config.toml
encoder_norm_position = "pre"
encoder_bias = "none"
learning_rate = 0.00098
beta1 = 0.9
max_steps = 9900
lr_schedule = "cosine"
weight_decay = 0.5
adamw_weight_decay_other_params = 0.05
Rows from block 3 of the encoder, named by matrix and row number. Each number is 128 + 32 x the weight over its row's rms, rounded and kept within 0 to 255. All counts start at 0. Numbers have three digits each. After the name is the row's rms in percent of the matrix's.
# proj: attention output (encoder.blocks.3.attn.proj.weight, 384x384), inputs 96-127
proj.25 098:098136117120114148107138171149099200067111116177185117154109163122086107168168187114110154151139
proj.26 101:171074086099118163110178062096133100142123186097139080086150104133109106118125134143147150119188
proj.27 090:091104116103118203114137148168107160127191130148096077186113152162135088164107140130121170110116
proj.28 101:122058106160147172128101125150114167135215194118099090119093152196083051193099116096196192148192
proj.29 107:180142098182055074182181156104091133150156152112109138150226103098110123154108090163164049155119
proj.30 112:111144135141145086111106127075134133150145105117124143070133137145142129119115154098157090151123
proj.31 108:115118068112109178061139130139125122169151076104139095101044125108137193083158219121153167137133
proj.32 103:154160093135123207151125119090064156084119188174179084160176027131040084157089072128086142082145
proj.33 092:127113169126186111158125097173163142145133102097051137152111166145187121159153122084161129126122
proj.34 102:146120121120138105106147136075129072119119164150146115129127159155126099112076149174149117113147
proj.35 111:159177138147122054141109138096070141123129117099128150138109158139169135184105144163156102195114
proj.36 105:081157101155114150084129144087134114149126105089127050082133107120075126104183137125126121145121
proj.37 106:131059099093128129123148113185150194138140141147107168143083059158133159146176131093165107083131
proj.38 103:094126139169133074157097153126167153141173111106109177131176121148145116118158103103150113163132
proj.39 082:153064139159114100097205111154179109100194151156069088125171167123097150139211142162125111122169
proj.40 100:076155109147116126122096144117082165127143131097147082134121105138133101141129148092187077201163
proj.41 092:160125095077142122146144090163161175103144162089096062191132094077111097144132083079170105171107
proj.42 080:170208126125166136130119094075120084137101152164138118071176046028116153129155148126098111119141
proj.43 101:074050102179095079152168177119144160172162174099145096110138128150104060149110113081177143130149
proj.44 099:215155198174126021173138116094155148055152175137090192086203176072155158157097085162064078154108
proj.45 078:067092138057133156155120118155097107166105137110155168133117074104127126086128147102093171071156
proj.46 084:127176138076121094105089190099145127145179129073139197111126119123156142076103122191093137147095
proj.47 103:100084116106116157127181160142049100151075128102190120099113102061157118123159195119156126141155
proj.48 103:146123134150134153092103125156100118165126096109102197105100192110174189126138145138186126121097
proj.49 099:070142093110093153155197113036094158116124180114205098115168037139048071135046132088124119119148
proj.50 091:160087101091148213129156047155127133110098172182141111108171093129062123128125106117072188083124
proj.51 103:113138082141072120053116182105182142165148084067140031131092133128094120117121188123207139158129
proj.52 092:098141129189156120146162114131181170118161085050052151141157184147116109129103131109202096167121
proj.53 102:099112137165095120139082136124046139212110108136146185151145122180133110130084124120078120141110
proj.54 091:085129085096072137125180153162130127152108139078157108146170080117170169088220181193144097183119
proj.55 092:155100126145146107104097170121172075100140083132085135163066184142158075100171154119206131142126
proj.56 096:102125144129109143146126092178110183164148111089110126166164131136166143148177117114139143096132
proj.57 096:167127148189140124179118142176125124100113117174089183115158169129178162162116097114059124137090
proj.58 099:122159131125141115126151150072068106118120108148142072117122113140135113107112152114081114130158
proj.59 089:069119149115149145095098146178163150178137066139079115166136195105184146075240189139134134147135
proj.60 109:174132124206123125171136092115137124101113167155086120119217148100122115183113080123181100154110
proj.61 106:211135141130170138125084109162146129128136158164088190128144158171166182163101107210125146127077
proj.62 088:117143107066132124101099186171094136154172148167141101146090080107167190119150152166133122160071
proj.63 099:147163118066169175131116043083158113093070167117104100133157152117104129099117125176169133171111
proj.64 081:116102147149153155155093148082120075103103144170129150138137130101113047100149120096149085122151
proj.65 121:159125108139172117161140116093154121082145149169117190137148097145100125135134074083162133149122
proj.66 094:157055125123189141192104114193111141119131176173077158202146122142162065177096101102123111060126
proj.67 086:075119097106090130094111137137130106122137138099166103159109136156117137087169124131149096080148
proj.68 090:146069135108149066108134119153175153104147145181107113134157149141127135143204135062070135121137
proj.69 096:080162130164141220123102185126089097101107081158170162102093148083115059131123160093083167122135
proj.70 098:134171106135140159083126112077149119138086109153134106061114117100094159112136180190145167118135
proj.71 091:110184049065103167109132156121141138140129137128151100165124076101102171133164175166113098096118
proj.72 099:149203099143138134117176114085099093133097118091107114100131111068138149111133158169149131142169
proj.73 116:153163157142176136133070144115191074100095083190124177115158142102147150094167112099097130111054
proj.74 111:139104167118136166102115118162121117154168153078120119106109159053178138126159153193157120086213
proj.75 107:089125126116159115130068143118141114106106085107096149172091163119177084046177154077190096174139
proj.76 098:142169096101122078078089073077147118169129127073126128098096149159132152114129146167168153208092
proj.77 103:139166157102159131090126131039095113130086148105203131114119163126127069090074132146123106114148
proj.78 110:074052137139136148145164051149110130140131191116124082125145141228085095167078122122127184056185
proj.79 092:143163143131175149133098102121111141111131116173117086126149124074110123153156109101131118150132
proj.80 101:100142151151093105134098123099151113150112092115136129074133150085153170061147143151088126128127
proj.81 100:119102184123160071192130114152129130137086149151138091162175114152121068159110096048060125113110
proj.82 105:087139095131088143153084182126105108095110120117224144107110107117114131085155167165123102161153
proj.83 086:180139125101142193140139097154167162136156154136131150118097097151135165149088142140128169123091
proj.84 108:121183151102138131154080114146101147089082106150143163141097078103146172150111111139054097139056
proj.85 091:194170091153128090204139121076114129083095178129169124152200097141075100190021108113097087164048
proj.86 108:159159090238103069122115186132168106135192103087037143104126231110137152186187104113233068173115
proj.87 108:136122103153098170127152095082181139147162161082094081119125101166059039145092096100176125097156
proj.88 086:168145129168118114152178100085128107180099127122114141122213053089099145161079114090129122076129
proj.89 112:153160096105137098171172134066159087099064140152188107158173060134068089070092125126099120150111
proj.90 096:128133127072204185132072099192141153092094164175084150130088167120172143170120120094111112081118
proj.91 123:066149140094145177113117111121120137132187121098128164138075141168136108127117101094146160075141
proj.92 109:092154061084116165070129129068131147183134085127173074094036078106093143074124224116183148121175
proj.93 098:077096104184097126132110234161071108144105067155136090173110089105115074124152163034080117111151
proj.94 112:125095090082131191117163053127163150111123215137131086133130113187054094123098084141142176072153
proj.95 102:132076117145101129151186130110178120128138151117118104125176062077095111084144120082150093074172
proj.96 091:140088144163117160111144113125077137147140131118119145091149157131097141128059124113089163118152
proj.97 091:134133128175120076159135175121135104079062092152140123177143122131167104120134160141113070160059
proj.98 095:132139139108164149119106098128138103144127117124097192103111156147200197089109146134131132098121
proj.99 083:129171093109166101204135110106114120138131226104155200091179115098097095199091042107155113161112
proj.100 097:132150101108093148140116164175083159128146153177095099174136154158125113163153097174089127129114
proj.101 105:171120163123177093162155108142120175069103141181088179118189169105162141163140115150044113126144
proj.102 095:098118096103129189148169135150082119127158147150150099113123111085110089129131165094142148199140
proj.103 097:153110145156123062150077153125102105141139169089117152155128196164181106164062084217152122144125
proj.104 096:188112118172165162076065136159133126108120114180115058076135183091151132125175159114134125186122
proj.105 104:162108091104123134094167088106145116099105142112143104123124143104138174109185209180175123125124
proj.106 110:185143118148144126151166141128170097067060121166136138148139110117129160130151128165108116162073
proj.107 102:161083148133180109116118104141172188065130134170093168132123126130146132143178081105165106108154
proj.108 098:164147152118140104069095149118134128113162105130164148121107099136146155060168144115093129104093
proj.109 093:125118162179150021180179169145099131133121140127148161140203156156214154136136091147059084138100
proj.110 098:000087152177146142163152160102127086137163116097145106086101149171108031120116100061127159072177
proj.111 114:153148180174159102193127116148168134117175151106027110157152174080139114218109063096116100103143
proj.112 095:130124121149132086146089179168170133115171111135064155106081108129161155094183113044178092139087
proj.113 106:142171130205112122116129130080138137106158116117099132081167147115097150141125119119128120165097
proj.114 102:157123113139137078138112110195132140136091150077081083186159139147185156199119116140185110177097
proj.115 083:149147164102185148114115114089129124137179122161117194117110117101116113102126090107115150117124
proj.116 089:187155129104173161076079093119134144148179149179059143116122128100125155101158079142133126122181
proj.117 102:102123142160137121135119165121097156125100107147136100107144133121088079136121115077059140093181
proj.118 103:148127171127191096158084142116134094137111147118104180115102196141175097172112075122128089132122
proj.119 104:174056137184140131146075141194103155112128138149094138202146108148128098140105106098127114100083
proj.120 101:089161149051150136080136109106131162159198126090109082063068158134128162119174169112169177125199
proj.121 093:134106098138092143099130193151130106175139119107164080123120113119113110118120111130127165118174
proj.122 096:116171122150110142121159151119102101131130144130208171113132061107103159154147120169129123135137
proj.123 091:114092140162182149137084174181156132076111079219098140129096179135150081118173119070111135126111
proj.124 097:129153086130076129128172105116093161140053087130124079101100092103104151116137183112102100133145
proj.125 099:154174133144160192167110130142113146075161149173082165140173159115145126155142093135115106151107
proj.126 101:148125139121149078085074157065082129189190164133089100106090098141100086134113101055131126075226
proj.127 091:124130168063187118117130123170147114150100127120126156116130127098173158103132113139095147131131
proj.128 105:075163128116122130133136154058105139075112178156216088127180166150061060154106107160119128165170
proj.129 117:154160115110104115099155141110184115134138095099119158116174135116143210056128174168139100161056
proj.130 096:102063157140111093145141109152129146169133148087147121092122117157104081157080098069139148108126
proj.131 108:092077147176145120126139144134121144136173136082112124163086189182144046173127098129155140089180
proj.132 087:065141125138118086152152155086126127173150104078146133111098129138126055137102109056152111120167
proj.133 094:078111117118101091201065104127119113094065141139159163157101052157097104145080101094081110105120
proj.134 092:122144122158135202149144072098087131125093134147142113184219110129072066118076128152085132142120
proj.135 102:145126105168093139092143133139117152118146126096116135108160149138159157131160155161131085164116
proj.136 107:147156145131130096120123162160137123175118073100073161093132172089208214115157130188137130180129
proj.137 094:162135156192158148126122128163177082102084118109059139090095217093179148170157143203168123112089
proj.138 104:097153120074103172114126129157129146133133079097119137132084170060208191114174164130141141154083
proj.139 088:139127111098100099175167150075119176077103202118197113210182129184085042177096065197114119127146
proj.140 115:126141110097142112074119164106123058185118066098093117129083093091170150086178195117158103153111
proj.141 099:101125113146122156098105127162121107165089091080094102143068175193151114139149183153201125096128
proj.142 106:090089147102138147130138124117127126164165085120085129078092146125136116126142181088166141107154
proj.143 110:167126153132163104199152076145165157060161229165072111159207150102067061187144026080097108098170
proj.144 097:140114133103183091154063118138097099101115172139135132144110129128131122135126105104133120091151
proj.145 116:076101102148081136114120120134104122160097125079167076157153143162085112114095152110152142094150
proj.146 098:187113136181172076178140132152124134069095143146113152133144115081166117154136118099132077130132
proj.147 098:130135124133133121168204094081126137112155126164098145124139102164094095108080112071081143123132
proj.148 114:105146126134117098039144185112169107146155036126124112119081147138164177079206178137120123140116
proj.149 117:101169105105129149078117152137106183167151075113129083109113109086137161152170155113120140104178
proj.150 115:090108113149132141111121146102140112121134121138143137159136146176132089078125132105137148094166
proj.151 085:155128149161126092161096180194135144143185132120100187164115164131151111161081074109084120069072
proj.152 099:167150088122141153116099133141133125090129184088114066145064139127134098172086124169224102137141
proj.153 093:113147163091145081077072196170138112146170047095105169132032205107215159124203165095156120161081
proj.154 099:125157137081195161094068085154102121154135103137096125116066119077136137144184146066174128089170
proj.155 093:128148138057100168140118095112125155105158196094134130145127124147111133186069082172140145139111
proj.156 118:127109087093105153097088104146159168119166175110141096126094125178131140156113119178150156131135
proj.157 094:081144096133078085079138161057071113192171119107200129094144103163099143108137143134149123113202
proj.158 107:133058142161146074140130182164084144126103134119143113060115187092163098175095108084132130119168
proj.159 105:104098100096106135104088153146126155169175146085117096090075106137140110093133147103171123119164
proj.160 088:136138097131156145106119109102145118127149118095120080133137113089082130114116141132157129140138
proj.161 097:157107158130144097114170139109145121130151150148123134106102131099116105125097123118109134125146
proj.162 104:071165150074149189069052089120102129199115065061131104137117146153145149068121154123166152156124
proj.163 096:094162137103153176104170134058160056122126076114148109107120090106113108051152164087129143166122
proj.164 087:138132154104138120196147123149144135087128075173113217163089113097147158091139114089102134150108
proj.165 100:127145140158187087127108115097106115127094101095118117138143134154133098151130087130131113119139
proj.166 091:060087139132091123126174145117158152170190097086101154125105137202161106096098129134143149072145
proj.167 101:193159093125112073109162173127132167104152136128133119088109154105127170202170125163166096209125
proj.168 102:165145095100153140080121158145135107119100166134120081120104131110134162139151158176144121155093
proj.169 099:071130150070145124123106154153114124167088103133160147124125156107172154122148149120062143139140
proj.170 087:195176092177066147165118087140054153146069157125103115085126072107116177176088166158124061111111
proj.171 098:158139104149148182111089115092162113121140156136102131120150159104102097122147146138152156135149
proj.172 101:129161165122163134102056144119134102148114076122107150133129174102192135086176129122116112146083
proj.173 088:097097088052182147080086133221177125125113104172100077205059143159179143107213160090173144106120
proj.174 113:096132159129190181163185158089132151070148082156110154141114161150132028116107155076149136139138
proj.175 095:136131140098136149117101105081127186153199143188136153153161099170062081180095073092049177024152
proj.176 100:089152086111079190111115121131117134181068156139179141144148070153099172123129116189114153117109
proj.177 099:193125067136138137119137136110122147068101167183151068113143084080081130159158139114146102130098
proj.178 104:151131138141141137184055125230138139057084147187125193190161141128141147185150047127085140128023
proj.179 097:166076115109181182147052119175123122070093199235126099173146117100092072168095086061072160078088
proj.180 097:159105117138138140112109120094152161094180168118119118110117140147082084124095132091234118169101
proj.181 086:095118116095094145088113135064125107190113100107145114093081108107117119059116209078148150114150
proj.182 107:145154103130119074101173133113132152084137109114145112154117145133106139113169151158139084191168
proj.183 113:087089152156084170110166147144106129151129096064133179146131143146144130060179178140145107115168
proj.184 098:149155169107123145136120124160121129111115084141104153139147165084141169104152173149093109143098
proj.185 111:088072132101151137137104135153142090135133134121113144157118161175154063123105123083135157131108
proj.186 100:171120122156098103140180112142149131109086094128102110143183142088130152130118161165170084201086
proj.187 094:066064093118078104146098190134123103137112105097185109209095103147102028100091122065095134130120