{
  "dataset": "photos of plants and fungi (iNaturalist)",
  "method": "mae",
  "encoder_arch": "vit",
  "encoder_mlp_ratio": 2,
  "encoder_bias": "none",
  "encoder_inner_norm": false,
  "encoder_kv_group_size": 2,
  "init": "torch_default",
  "eps": 1e-08
}
Rows from block 2 of the encoder, named by matrix and row number. Rows with one number belong to one neuron. Each number is 128 + 24 x the weight over its row's rms, rounded and kept within 0 to 255. All counts start at 0. Numbers have three digits each. After the name is the row's rms in percent of the matrix's.
# fc1: MLP up (encoder.blocks.2.mlp.fc1.weight, 768x384), inputs 0-95
# fc2: MLP down (encoder.blocks.2.mlp.fc2.weight, 384x768, transposed), outputs 0-95
fc1.52 075:096145091142109094159152113119112131087107095153141131118172128091103132118172127127126105130136127120104141108123152106098162131101145117089145098168097126115105089124098123154135137135159167164107141159130168136116119109160149167134131149174101116118164129137100104143104156110136140118
fc1.53 105:125093143111106097141147119184151168152112156127105168108124105128144074131156128104096114115100129112153128099160151121116168115125120122091123103130086119140169109150095137104162112158129148129140166147115080122159126113103144137134135125164104130123155115140143094125171116109071145133
fc1.55 059:102135113133155135121169122116093140117136158138110106122129143095107108133140145112128133134140151092085114097123099103119133142121157143097126124119143160137160120125138120091122118146131127135138089156152124175122132106100143110123140097135105100129131151123144129093127158112101108126
fc1.56 075:129118138134097130117163099080105131110158128112118129109156143128102107125106151125133131131116116172114088092161135158098124133147166124134105136117137120107136127142145163094139087065133182103159146140110116096121141110108157112125117152114133166125153132114167086099165151149120109143
fc1.57 048:104104125130155144147102107162168138119175157139085102110106114133114170093090138151144156116137129110113132088153084117130080121132119148117157157103173140156105098120066113146126125138110156109114140162131108132170109133172102142152151149130108116138147130142126167121131094126102145131
fc1.58 117:131127105138138128136102142161103104154130132164134054119093126112130139096095113125119108150105109156085088105103111136129087127145126150112147162157134104065134118126162098139157135143130127147107132107120117147120137143147178104077105096118122101123058102120139126089152121138126149155
fc1.59 142:106162116159129119114147145133156130127126131164125078152161123147113130084128150136121168143129130138125131148102118143156111130111157141093093183111110159112127187097154144095105121128116099162085135123170106128099133113095167102100168094124168118148140092124107067152116151143123146143
fc1.60 097:137104109102130153178124159151167045127144113103138101103102119112098131096114142114126138097100111123101126113136128141116136154153133145128149121137131099111134115103115113133130118126125134129157145166141114177122155179113128090162127145093142135138150098171133132128144141157131118138
fc1.61 114:122150139174120133123160136155156138107121090179114086129131152161086156147157111154132133125130095130154155129144153116127085110076129109106148130124145141146124121138137113131106142085129131139123129179083129103129104119152155132103142149157152147136176104139152138117144156118128106129
fc1.62 124:131161186116121143127110120130126135084118122136139192114142137101141143085162165135142152134171129094145149131095101105097152151105099100134156126144138105115102146138119135102146164109095155100090123143120133142120148167090105151126156157138176085081166073157120101138131160118143164126
fc1.63 127:101141108096098154144171120106146084106105116087130142103139096160106155111109133164128162108140131150141116096158135131107130123120125106136125131116158101147181140115141107077120154116165173091174102154109126160154156137088157149141104167108148096128193156137103112120158135146145137150
fc1.64 070:165144117177164180149134115173132119129128176101122109123120128060130112114131129092131103177144127116096112130151120081111135128149136118091113128121111127109154105119075123135124144167105128151112083154161075155101147121193092107113145137171081120127101165115138149137142126113109085123
fc1.65 054:167109121126134134126123086179102120102164158130081129173106121138128146089124123115112122181131118102141101151088135105107166090077111170119111161153185124095138135095127138123124160153111096130077110157159117106094137127133143129120099088114112147146109104095123083153166137151118111123
fc1.66 069:135135129146097129159134148141137118171129137151156122099168112137182147148137122140166142114148155130149120150147128116136126086150179118108115079109101101160104110127092132153098109151163141132160109119109089090129100154153119106154155126120112123151143111180106128130175125100106173119
fc1.67 088:158106089107093104156143173160169141136111150138112164085103133095152124090134128106104121125096130112142133087127128137136116132117120098103118137109104130131139135068106136128175120143167093114088122162140095132121143131157143115124125115108092107091185129155116105132122175107109122145
fc1.68 048:130114116118126103183127127112161124151107102090149120164112103099174124143126145125141168119149093156152118156091113096169163077109144123131107134114128150089079128158162158176152150132143120112125115116105134121135099166164152136120111158121092137141135121142128164173160104147093133105
fc1.69 117:142152134116141117118142105172160135088129129131129136094147122141177092107120122139117097144126122142126078092135101124150138124126132104171119142096126161076154117158148139127103147135074111208157146157080121124153066158165134163114125112154112126146163140122107079122098096131125131170
fc1.70 072:114126144158166140136066141072103114110156171117125144141133104162104127112145084111161110129155136129087071117128134124104108104149155149131090111104121124155129091133116131131148115141142115144124086155098113106123121094128153115138147149095124168112109145133093111070180169146166116139
fc1.71 082:173106076050090133099100089087087102094102100083138156126108150148144129134121085143122120116084163138141150120123086141137115121134140091134142122160122124137152093095129105095161116170162113148109118117109159114112133128120075136092114103123148132102142117144124154131121089119093097122
fc1.72 089:112019040045028117129122119131153116150128132112086171102144140145136101147130152113101125109115166117138135132129131136115136090101149144128117124105110095141153128150145145120161150164151129152111127117116149080153140155133080126143109108133120128125145137122099127139113116139066130109
fc1.73 114:153106137118133157110167120134137148085124091113109095134127126129149131105151148173167116145112130121142147136156177104100135127109149099072144106112121181131074117125130122086116121131147102134130115106097129135121136142087127122087128141108143093111147143145133122106119110155112129102
fc1.74 059:146200123154143153112077090088119148104150102091115091176144146141107180136141121131129143122146110107082113109150127100107082110113123099098132110140120111127118158100144135082096106132128164144119131132140131123128098118112142114188130129131117147113092122139097111127184126083119108132
fc1.75 098:000035025090083125140107120115107082168110108125110149146156114148146107146138153148118146112143158117137154134136135150118173090125141142107106123128124112131145140150151133108142173170140130150138102111117127102137154153116107111098149126129128102121119127117103157129128112116093162140
fc1.76 051:096133064149119108125125159113104170134139090125131123100119134152136101172093135110128150106146125140118137146149119126159087122160143135119136107089106114120179113146140142154118106143169088143134105128116120141113099095142120161111129150149115146098105140110111129113130152096122115160
fc1.77 118:157141130145134102139173091149141115137109124170068106144141124118117101117131086134099098112105114132116138128152128126119143182113149106092075076141126127127121082144109114176152128123119139134117113157114127141119078084145116136155122099182144138115120104095129138141154106104141149067
fc1.78 057:160112166129144157101074136106146137152140146141157173128133113098150179151129075149119107111127124139115121102092129118135122105126095123150108117122106099157078104147144149120201134112126150169154109120134123126149153112137142093162141138106141135123081134164140109108109124141118109107
fc1.79 098:115146089108091109141128153124143134127099147157138123163119121106169092163140125092143107143146102115095130145170123130176120118129094125124124138139171110119084122140119125146147130124097102129134130123136102166130104130177168115116103172119119138106110095122112108121111069143150156148
fc1.80 055:081131092129090117089109126114079103146150102114136102168128143140138118141122149126116112117123122135097119129139134136102124142164122124142152139160117109118090142123149141154112075121129121152145120134139166084067146136089127120135155091130102140149115120123091160098116135123133143137
fc1.81 106:131109128125126165126129156167132121113171126136124130109132132125097114121136123129124143134180146081140121159116146137117160090122124126131102125120116141140114104126162109147129118151059150123099123161132101142150113103142140109110149123141122110128154108138128092161129083097124138110
fc1.82 084:160123070163142142100128117060124131112137097118134085127129082139167122105145073157117121087107125071087114112126150138128174145081135144110143122123122146137162077149143111117141130097113115151112107149101119121113131062153140111087114160169106128116166124085141086111091171142118101129
fc1.83 096:113086186087081152169178098149109104134140101158120153125118129114148125111139138133131170068148149110153086145130135149113136143137140164169102130160144129136130084143123120144132162185102141103149129116068134126159096178128135131150131154147174148099138097156117126103107148083137186109
fc1.84 058:108106078150123132162148162133165113155171101123131135128118092088133169155130123146133097084123111136125159083114109143143126134105159116117113120153092125171084107115111127148101146110147170101137143131161133102090113099186142096125155109139122055106196131122123142141142110125085117097
fc2.52 092:089147154149117116116152129148140156111150144117098112121091082090173135131113123140094122125173112116129148145140144134121098147138158138147117098079138143151128113145132163144110139142115113117104148138093097157133111189114113141094133127096154120143158138124134147149161199116117101131
fc2.53 099:120150145115132123096171132122114111147163116160100143174142109125108141093111106130119161146137093154053161121114121111102119133153106096136139087133169108133130128117158143168078140066131106112124132119117138123121137144158152125134088108078124180124121172108111130120127141113166151076
fc2.55 065:149137120171112120135112143149149131139111094134119141161130099174173184136111121166111123120130128122176170154140145140128151142115107152146118096107093109119121122092128139175158104109127080121154154150121122114118150128170125135137107142125118139134117124124119174146108117120141107135
fc2.56 070:123128096130128127143126149138139099150109114100154141115114106098160138094132108141096107143128118136134167142110125096160121107131128099128150105134141125154115081117080123143152157184083102149104150175141131135151122142138106143143119117148140122152092147150106137119105165118119128114
fc2.57 050:151120132132104156145097134086117115082099165138146145130149115134141140144138149129116125142106129130131158117134146122116170119084188153138114129123083121112140123131161110112121125148151131128154118101124134110118167150111122112101118119148159148132090136098090104144134127137165110117
fc2.58 141:140115178156136124108124100105130163145134128088179155165136131149112109147154142095129128159126114118196110087128135133091097151142124122112087157145117133166112141119102117102146130088125135125159110153179123115161135113088120110130148103126130109116127165109062109168109108110102123137
fc2.59 148:131121137101126152123121139140120114141124139108144106131139124111141112134099117102103092174111125173122176133130145148150143133122106126110126158162147178130147154129181104112149116111141110098131122100131070115159127146180172150090090139167095128110136158133103135098142170144128112099
fc2.60 071:113141149128130135085118135142120148115132133101153139148123124111157126110163124164132143145134108064128134085137106121109122168123127126186132124108108099124108138133132146120103162148101113148160090108107137076120122106098111156115170093178129151132113159125114166126141096095090112145
fc2.61 127:089137162119132120112152135140136117141141175135084125131116139093116126147125137101127153111162146137077123133149164104154102151129103145175124102150134110105111121137129134148155078175146136106125103112102103162148168117095103126165116137093129131085101126127129129108122102115132114102
fc2.62 094:118111143146143158112101122153147103105114149157139123123135119149126175088119165134110130134101098164088120098113093131117147151140161116159124144101123110102123080115145157134082137135108094117136133117151170117114122112149197160125131134115115139155111151114157095098156112134123083157
fc2.63 130:155133138114146130157089187176142103149131089124114131109105147160150105145155132099153139174058077083170171100132090089144106152146163146160182095163162125149117147087137131105095126198108123154130111132167107098159136158131093099142145099136131097161078150141126140147130154128105099135
fc2.64 071:094159121093065077070092149120122175108145103139156126101153104157129157125136128157109135079099140163113121157138125188135130140138145167131143130114116126116107140144141135156154113106160147110117149101101114130126081114123160126122131123097145096102134146129113067103124119113130143144
fc2.65 059:098148107121093103118133163061113158153147113127200147079149114108133096143166149116118146086140162158074105147165127184156077137166168150162152163129078152140095125167137104122132110133144138077141152148093119163122103135123130151152166156139114099131139159134153161118083103092127157113
fc2.66 060:137130156115158152105128086131146172109111116112073121159052144158092164110131110120127098114096078134113126141147121137112140151102070090094118145113157157099127144093169145139145145092116119122107138135161183129135145122158137136106104117126136126140124154106135116121108108179118115135
fc2.67 072:148138156131122130086094096134116137146132127124111135152160113138138120126088081143133134131137121123120149147156111108129122117124140147131137120150132136145066131141152119137065130116090122108157112098113136098145102104166135112152116125117149154167085143112163114119147128188118106138
fc2.68 049:102124136103135131079147123101108178098160155141125154123186152149087140129148086081127109126108154099077108129152104167115098112156154151132136137149157107132167128108119116106110111116120098105126101131181130150143116086073146091129128090123120082137147170091153053109122118117157146129
fc2.69 100:106140123137140116151135147116132153147122123106101148150116093111117133133111142157154125165080103146082154109090158107113116155116133154079089122117112144127097127123170117146131108103115175140146154153096106131138107127169153110115085118129098152128124179098128159125157151086137140144
fc2.70 073:125154104102104127156171098145153120158134112142111094110105121083138137138119149128108128132112115138154167106155118117165152152098110122121153133125103139091117158106155114178101167121129150111142186120153135137142152172157084133128099109118126126107103130103136131148082110109081124131
fc2.71 079:128104112125120099126139124147154127154106155124119113161131144119113118097117122129176123168136111124159181140129123104172120121116077110076114133091143151087093163132125137153085136113106117120145159149080113120143143161159148101103120178154132141116116162164158145126113156112160187121
fc2.72 079:116133132168180121104135092156124124149131125115138136163124119142097107089116090153158160108172125130132133118133162103152108127131103094109148125167137157106095139112098122116085132077122143125117126139121160135113104125137147108123100138157114131090111112102165180118109164117172152108
fc2.73 116:115092119136133158119158108122156114105121109138101125144105115137121154097147123122148146111072119139108139117073088122096097148145140105162160117141154095131139134158097150196099130126153109128129064138084140154123111151124130123161126094157094112126156125174162114131134130137145114147
fc2.74 049:117107110137086106152141179151102108138133169145136153092123103110160105116133147090090130109119156123135128148080168141138157163140152153144120119122139114168102122163134119156149149132153139103138145116123126125144129155163134136061126142125172155126157120096123150093108115177147109096
fc2.75 088:131146141158153115135142102130174125139137110132142131148144157134128162079137117178112168115149114185120122121140150127100083163131129087117155120167131141116115134125119109121135126075149159119113090146161170139121112089161141152173108102125136124096129102088147154111087127141165117081
fc2.76 053:184130162108133109127167097125143104098091163168123090132140149117106173113156106118137095155076102101121083115123143120133136111113107101133125121144139145150096136093125091134142145109084185126117141113147157126155139153128136099112088131127103159124167141152144085111091139171112134095
fc2.77 116:095149126132117156105114141118129165102131127108139116102106129106165137133144130161151178100140128149124104169082099097116081155152146110171156151130128119133129187110122118134074109114149136126127110109086132112106149169112137110117147145133127105140102166139121109123134119137075121167
fc2.78 052:110141096105103051181146148152129095077140132116112095114136106127123075143109140108131136101155173113141144126127131102126119162166146114108121160145167139080151161150114124125089112152173117121112109133116135161139124149138140160115144176122104099118134117126119160119137132123131140118
fc2.79 083:085134151153129167118112106125148150115134155123100108130117126094135182120103128152094102128100141162138090091106132119115116135163150154121103106095153134112173084080120145115093126099138151137150145129129095117167127157116131103133128104136134143117138136099118147178146121096123088133
fc2.80 060:153127153115146124159144134132150150118095135130085113105140139125114171105128141120104147140138157138147163140116132113146133118093148150109135070093158121165175086143138103142116142158156155135157141095122061142178145129158188122151081134109182166102158133156154119144155149124149114120
fc2.81 091:133172128131133103143136120108131140099132130110139100155150106124086096165146134124152121189107136148126147160131126107115067143154152131169170117178139125106109160128099140139110120081188089107183124139123127107094128168126108165110112166130117113122114160161133127077110186121113122118
fc2.82 082:118130132129122074137105123205103164110147102179117144152119144126171113154098159126138141144118171139135110120155124122138112139156145145128090106136120144102165129156134057144125131164126109152109154112164091119173145175111132129139138124097115106152140121164125116161153115124114158131
fc2.83 080:154142087130145130126146122125147128138137159177121164129133123124152136119111124122124137133071109151106191111121134143105137110117159099146138153123132140117113156128122179135122127139113152123127151097162147164150118101179150155126126097113119089124128085117134201122130131178139116164
fc2.84 058:156157162133134106124073079110079130081117105117134172163154127161143119142176095176103151137161148103119163145144119117108105102140102139133114180088163150099144147128111160093108147138108114169108105145098139136143160177104109184112129146134132165139105165093117110124129158129177134158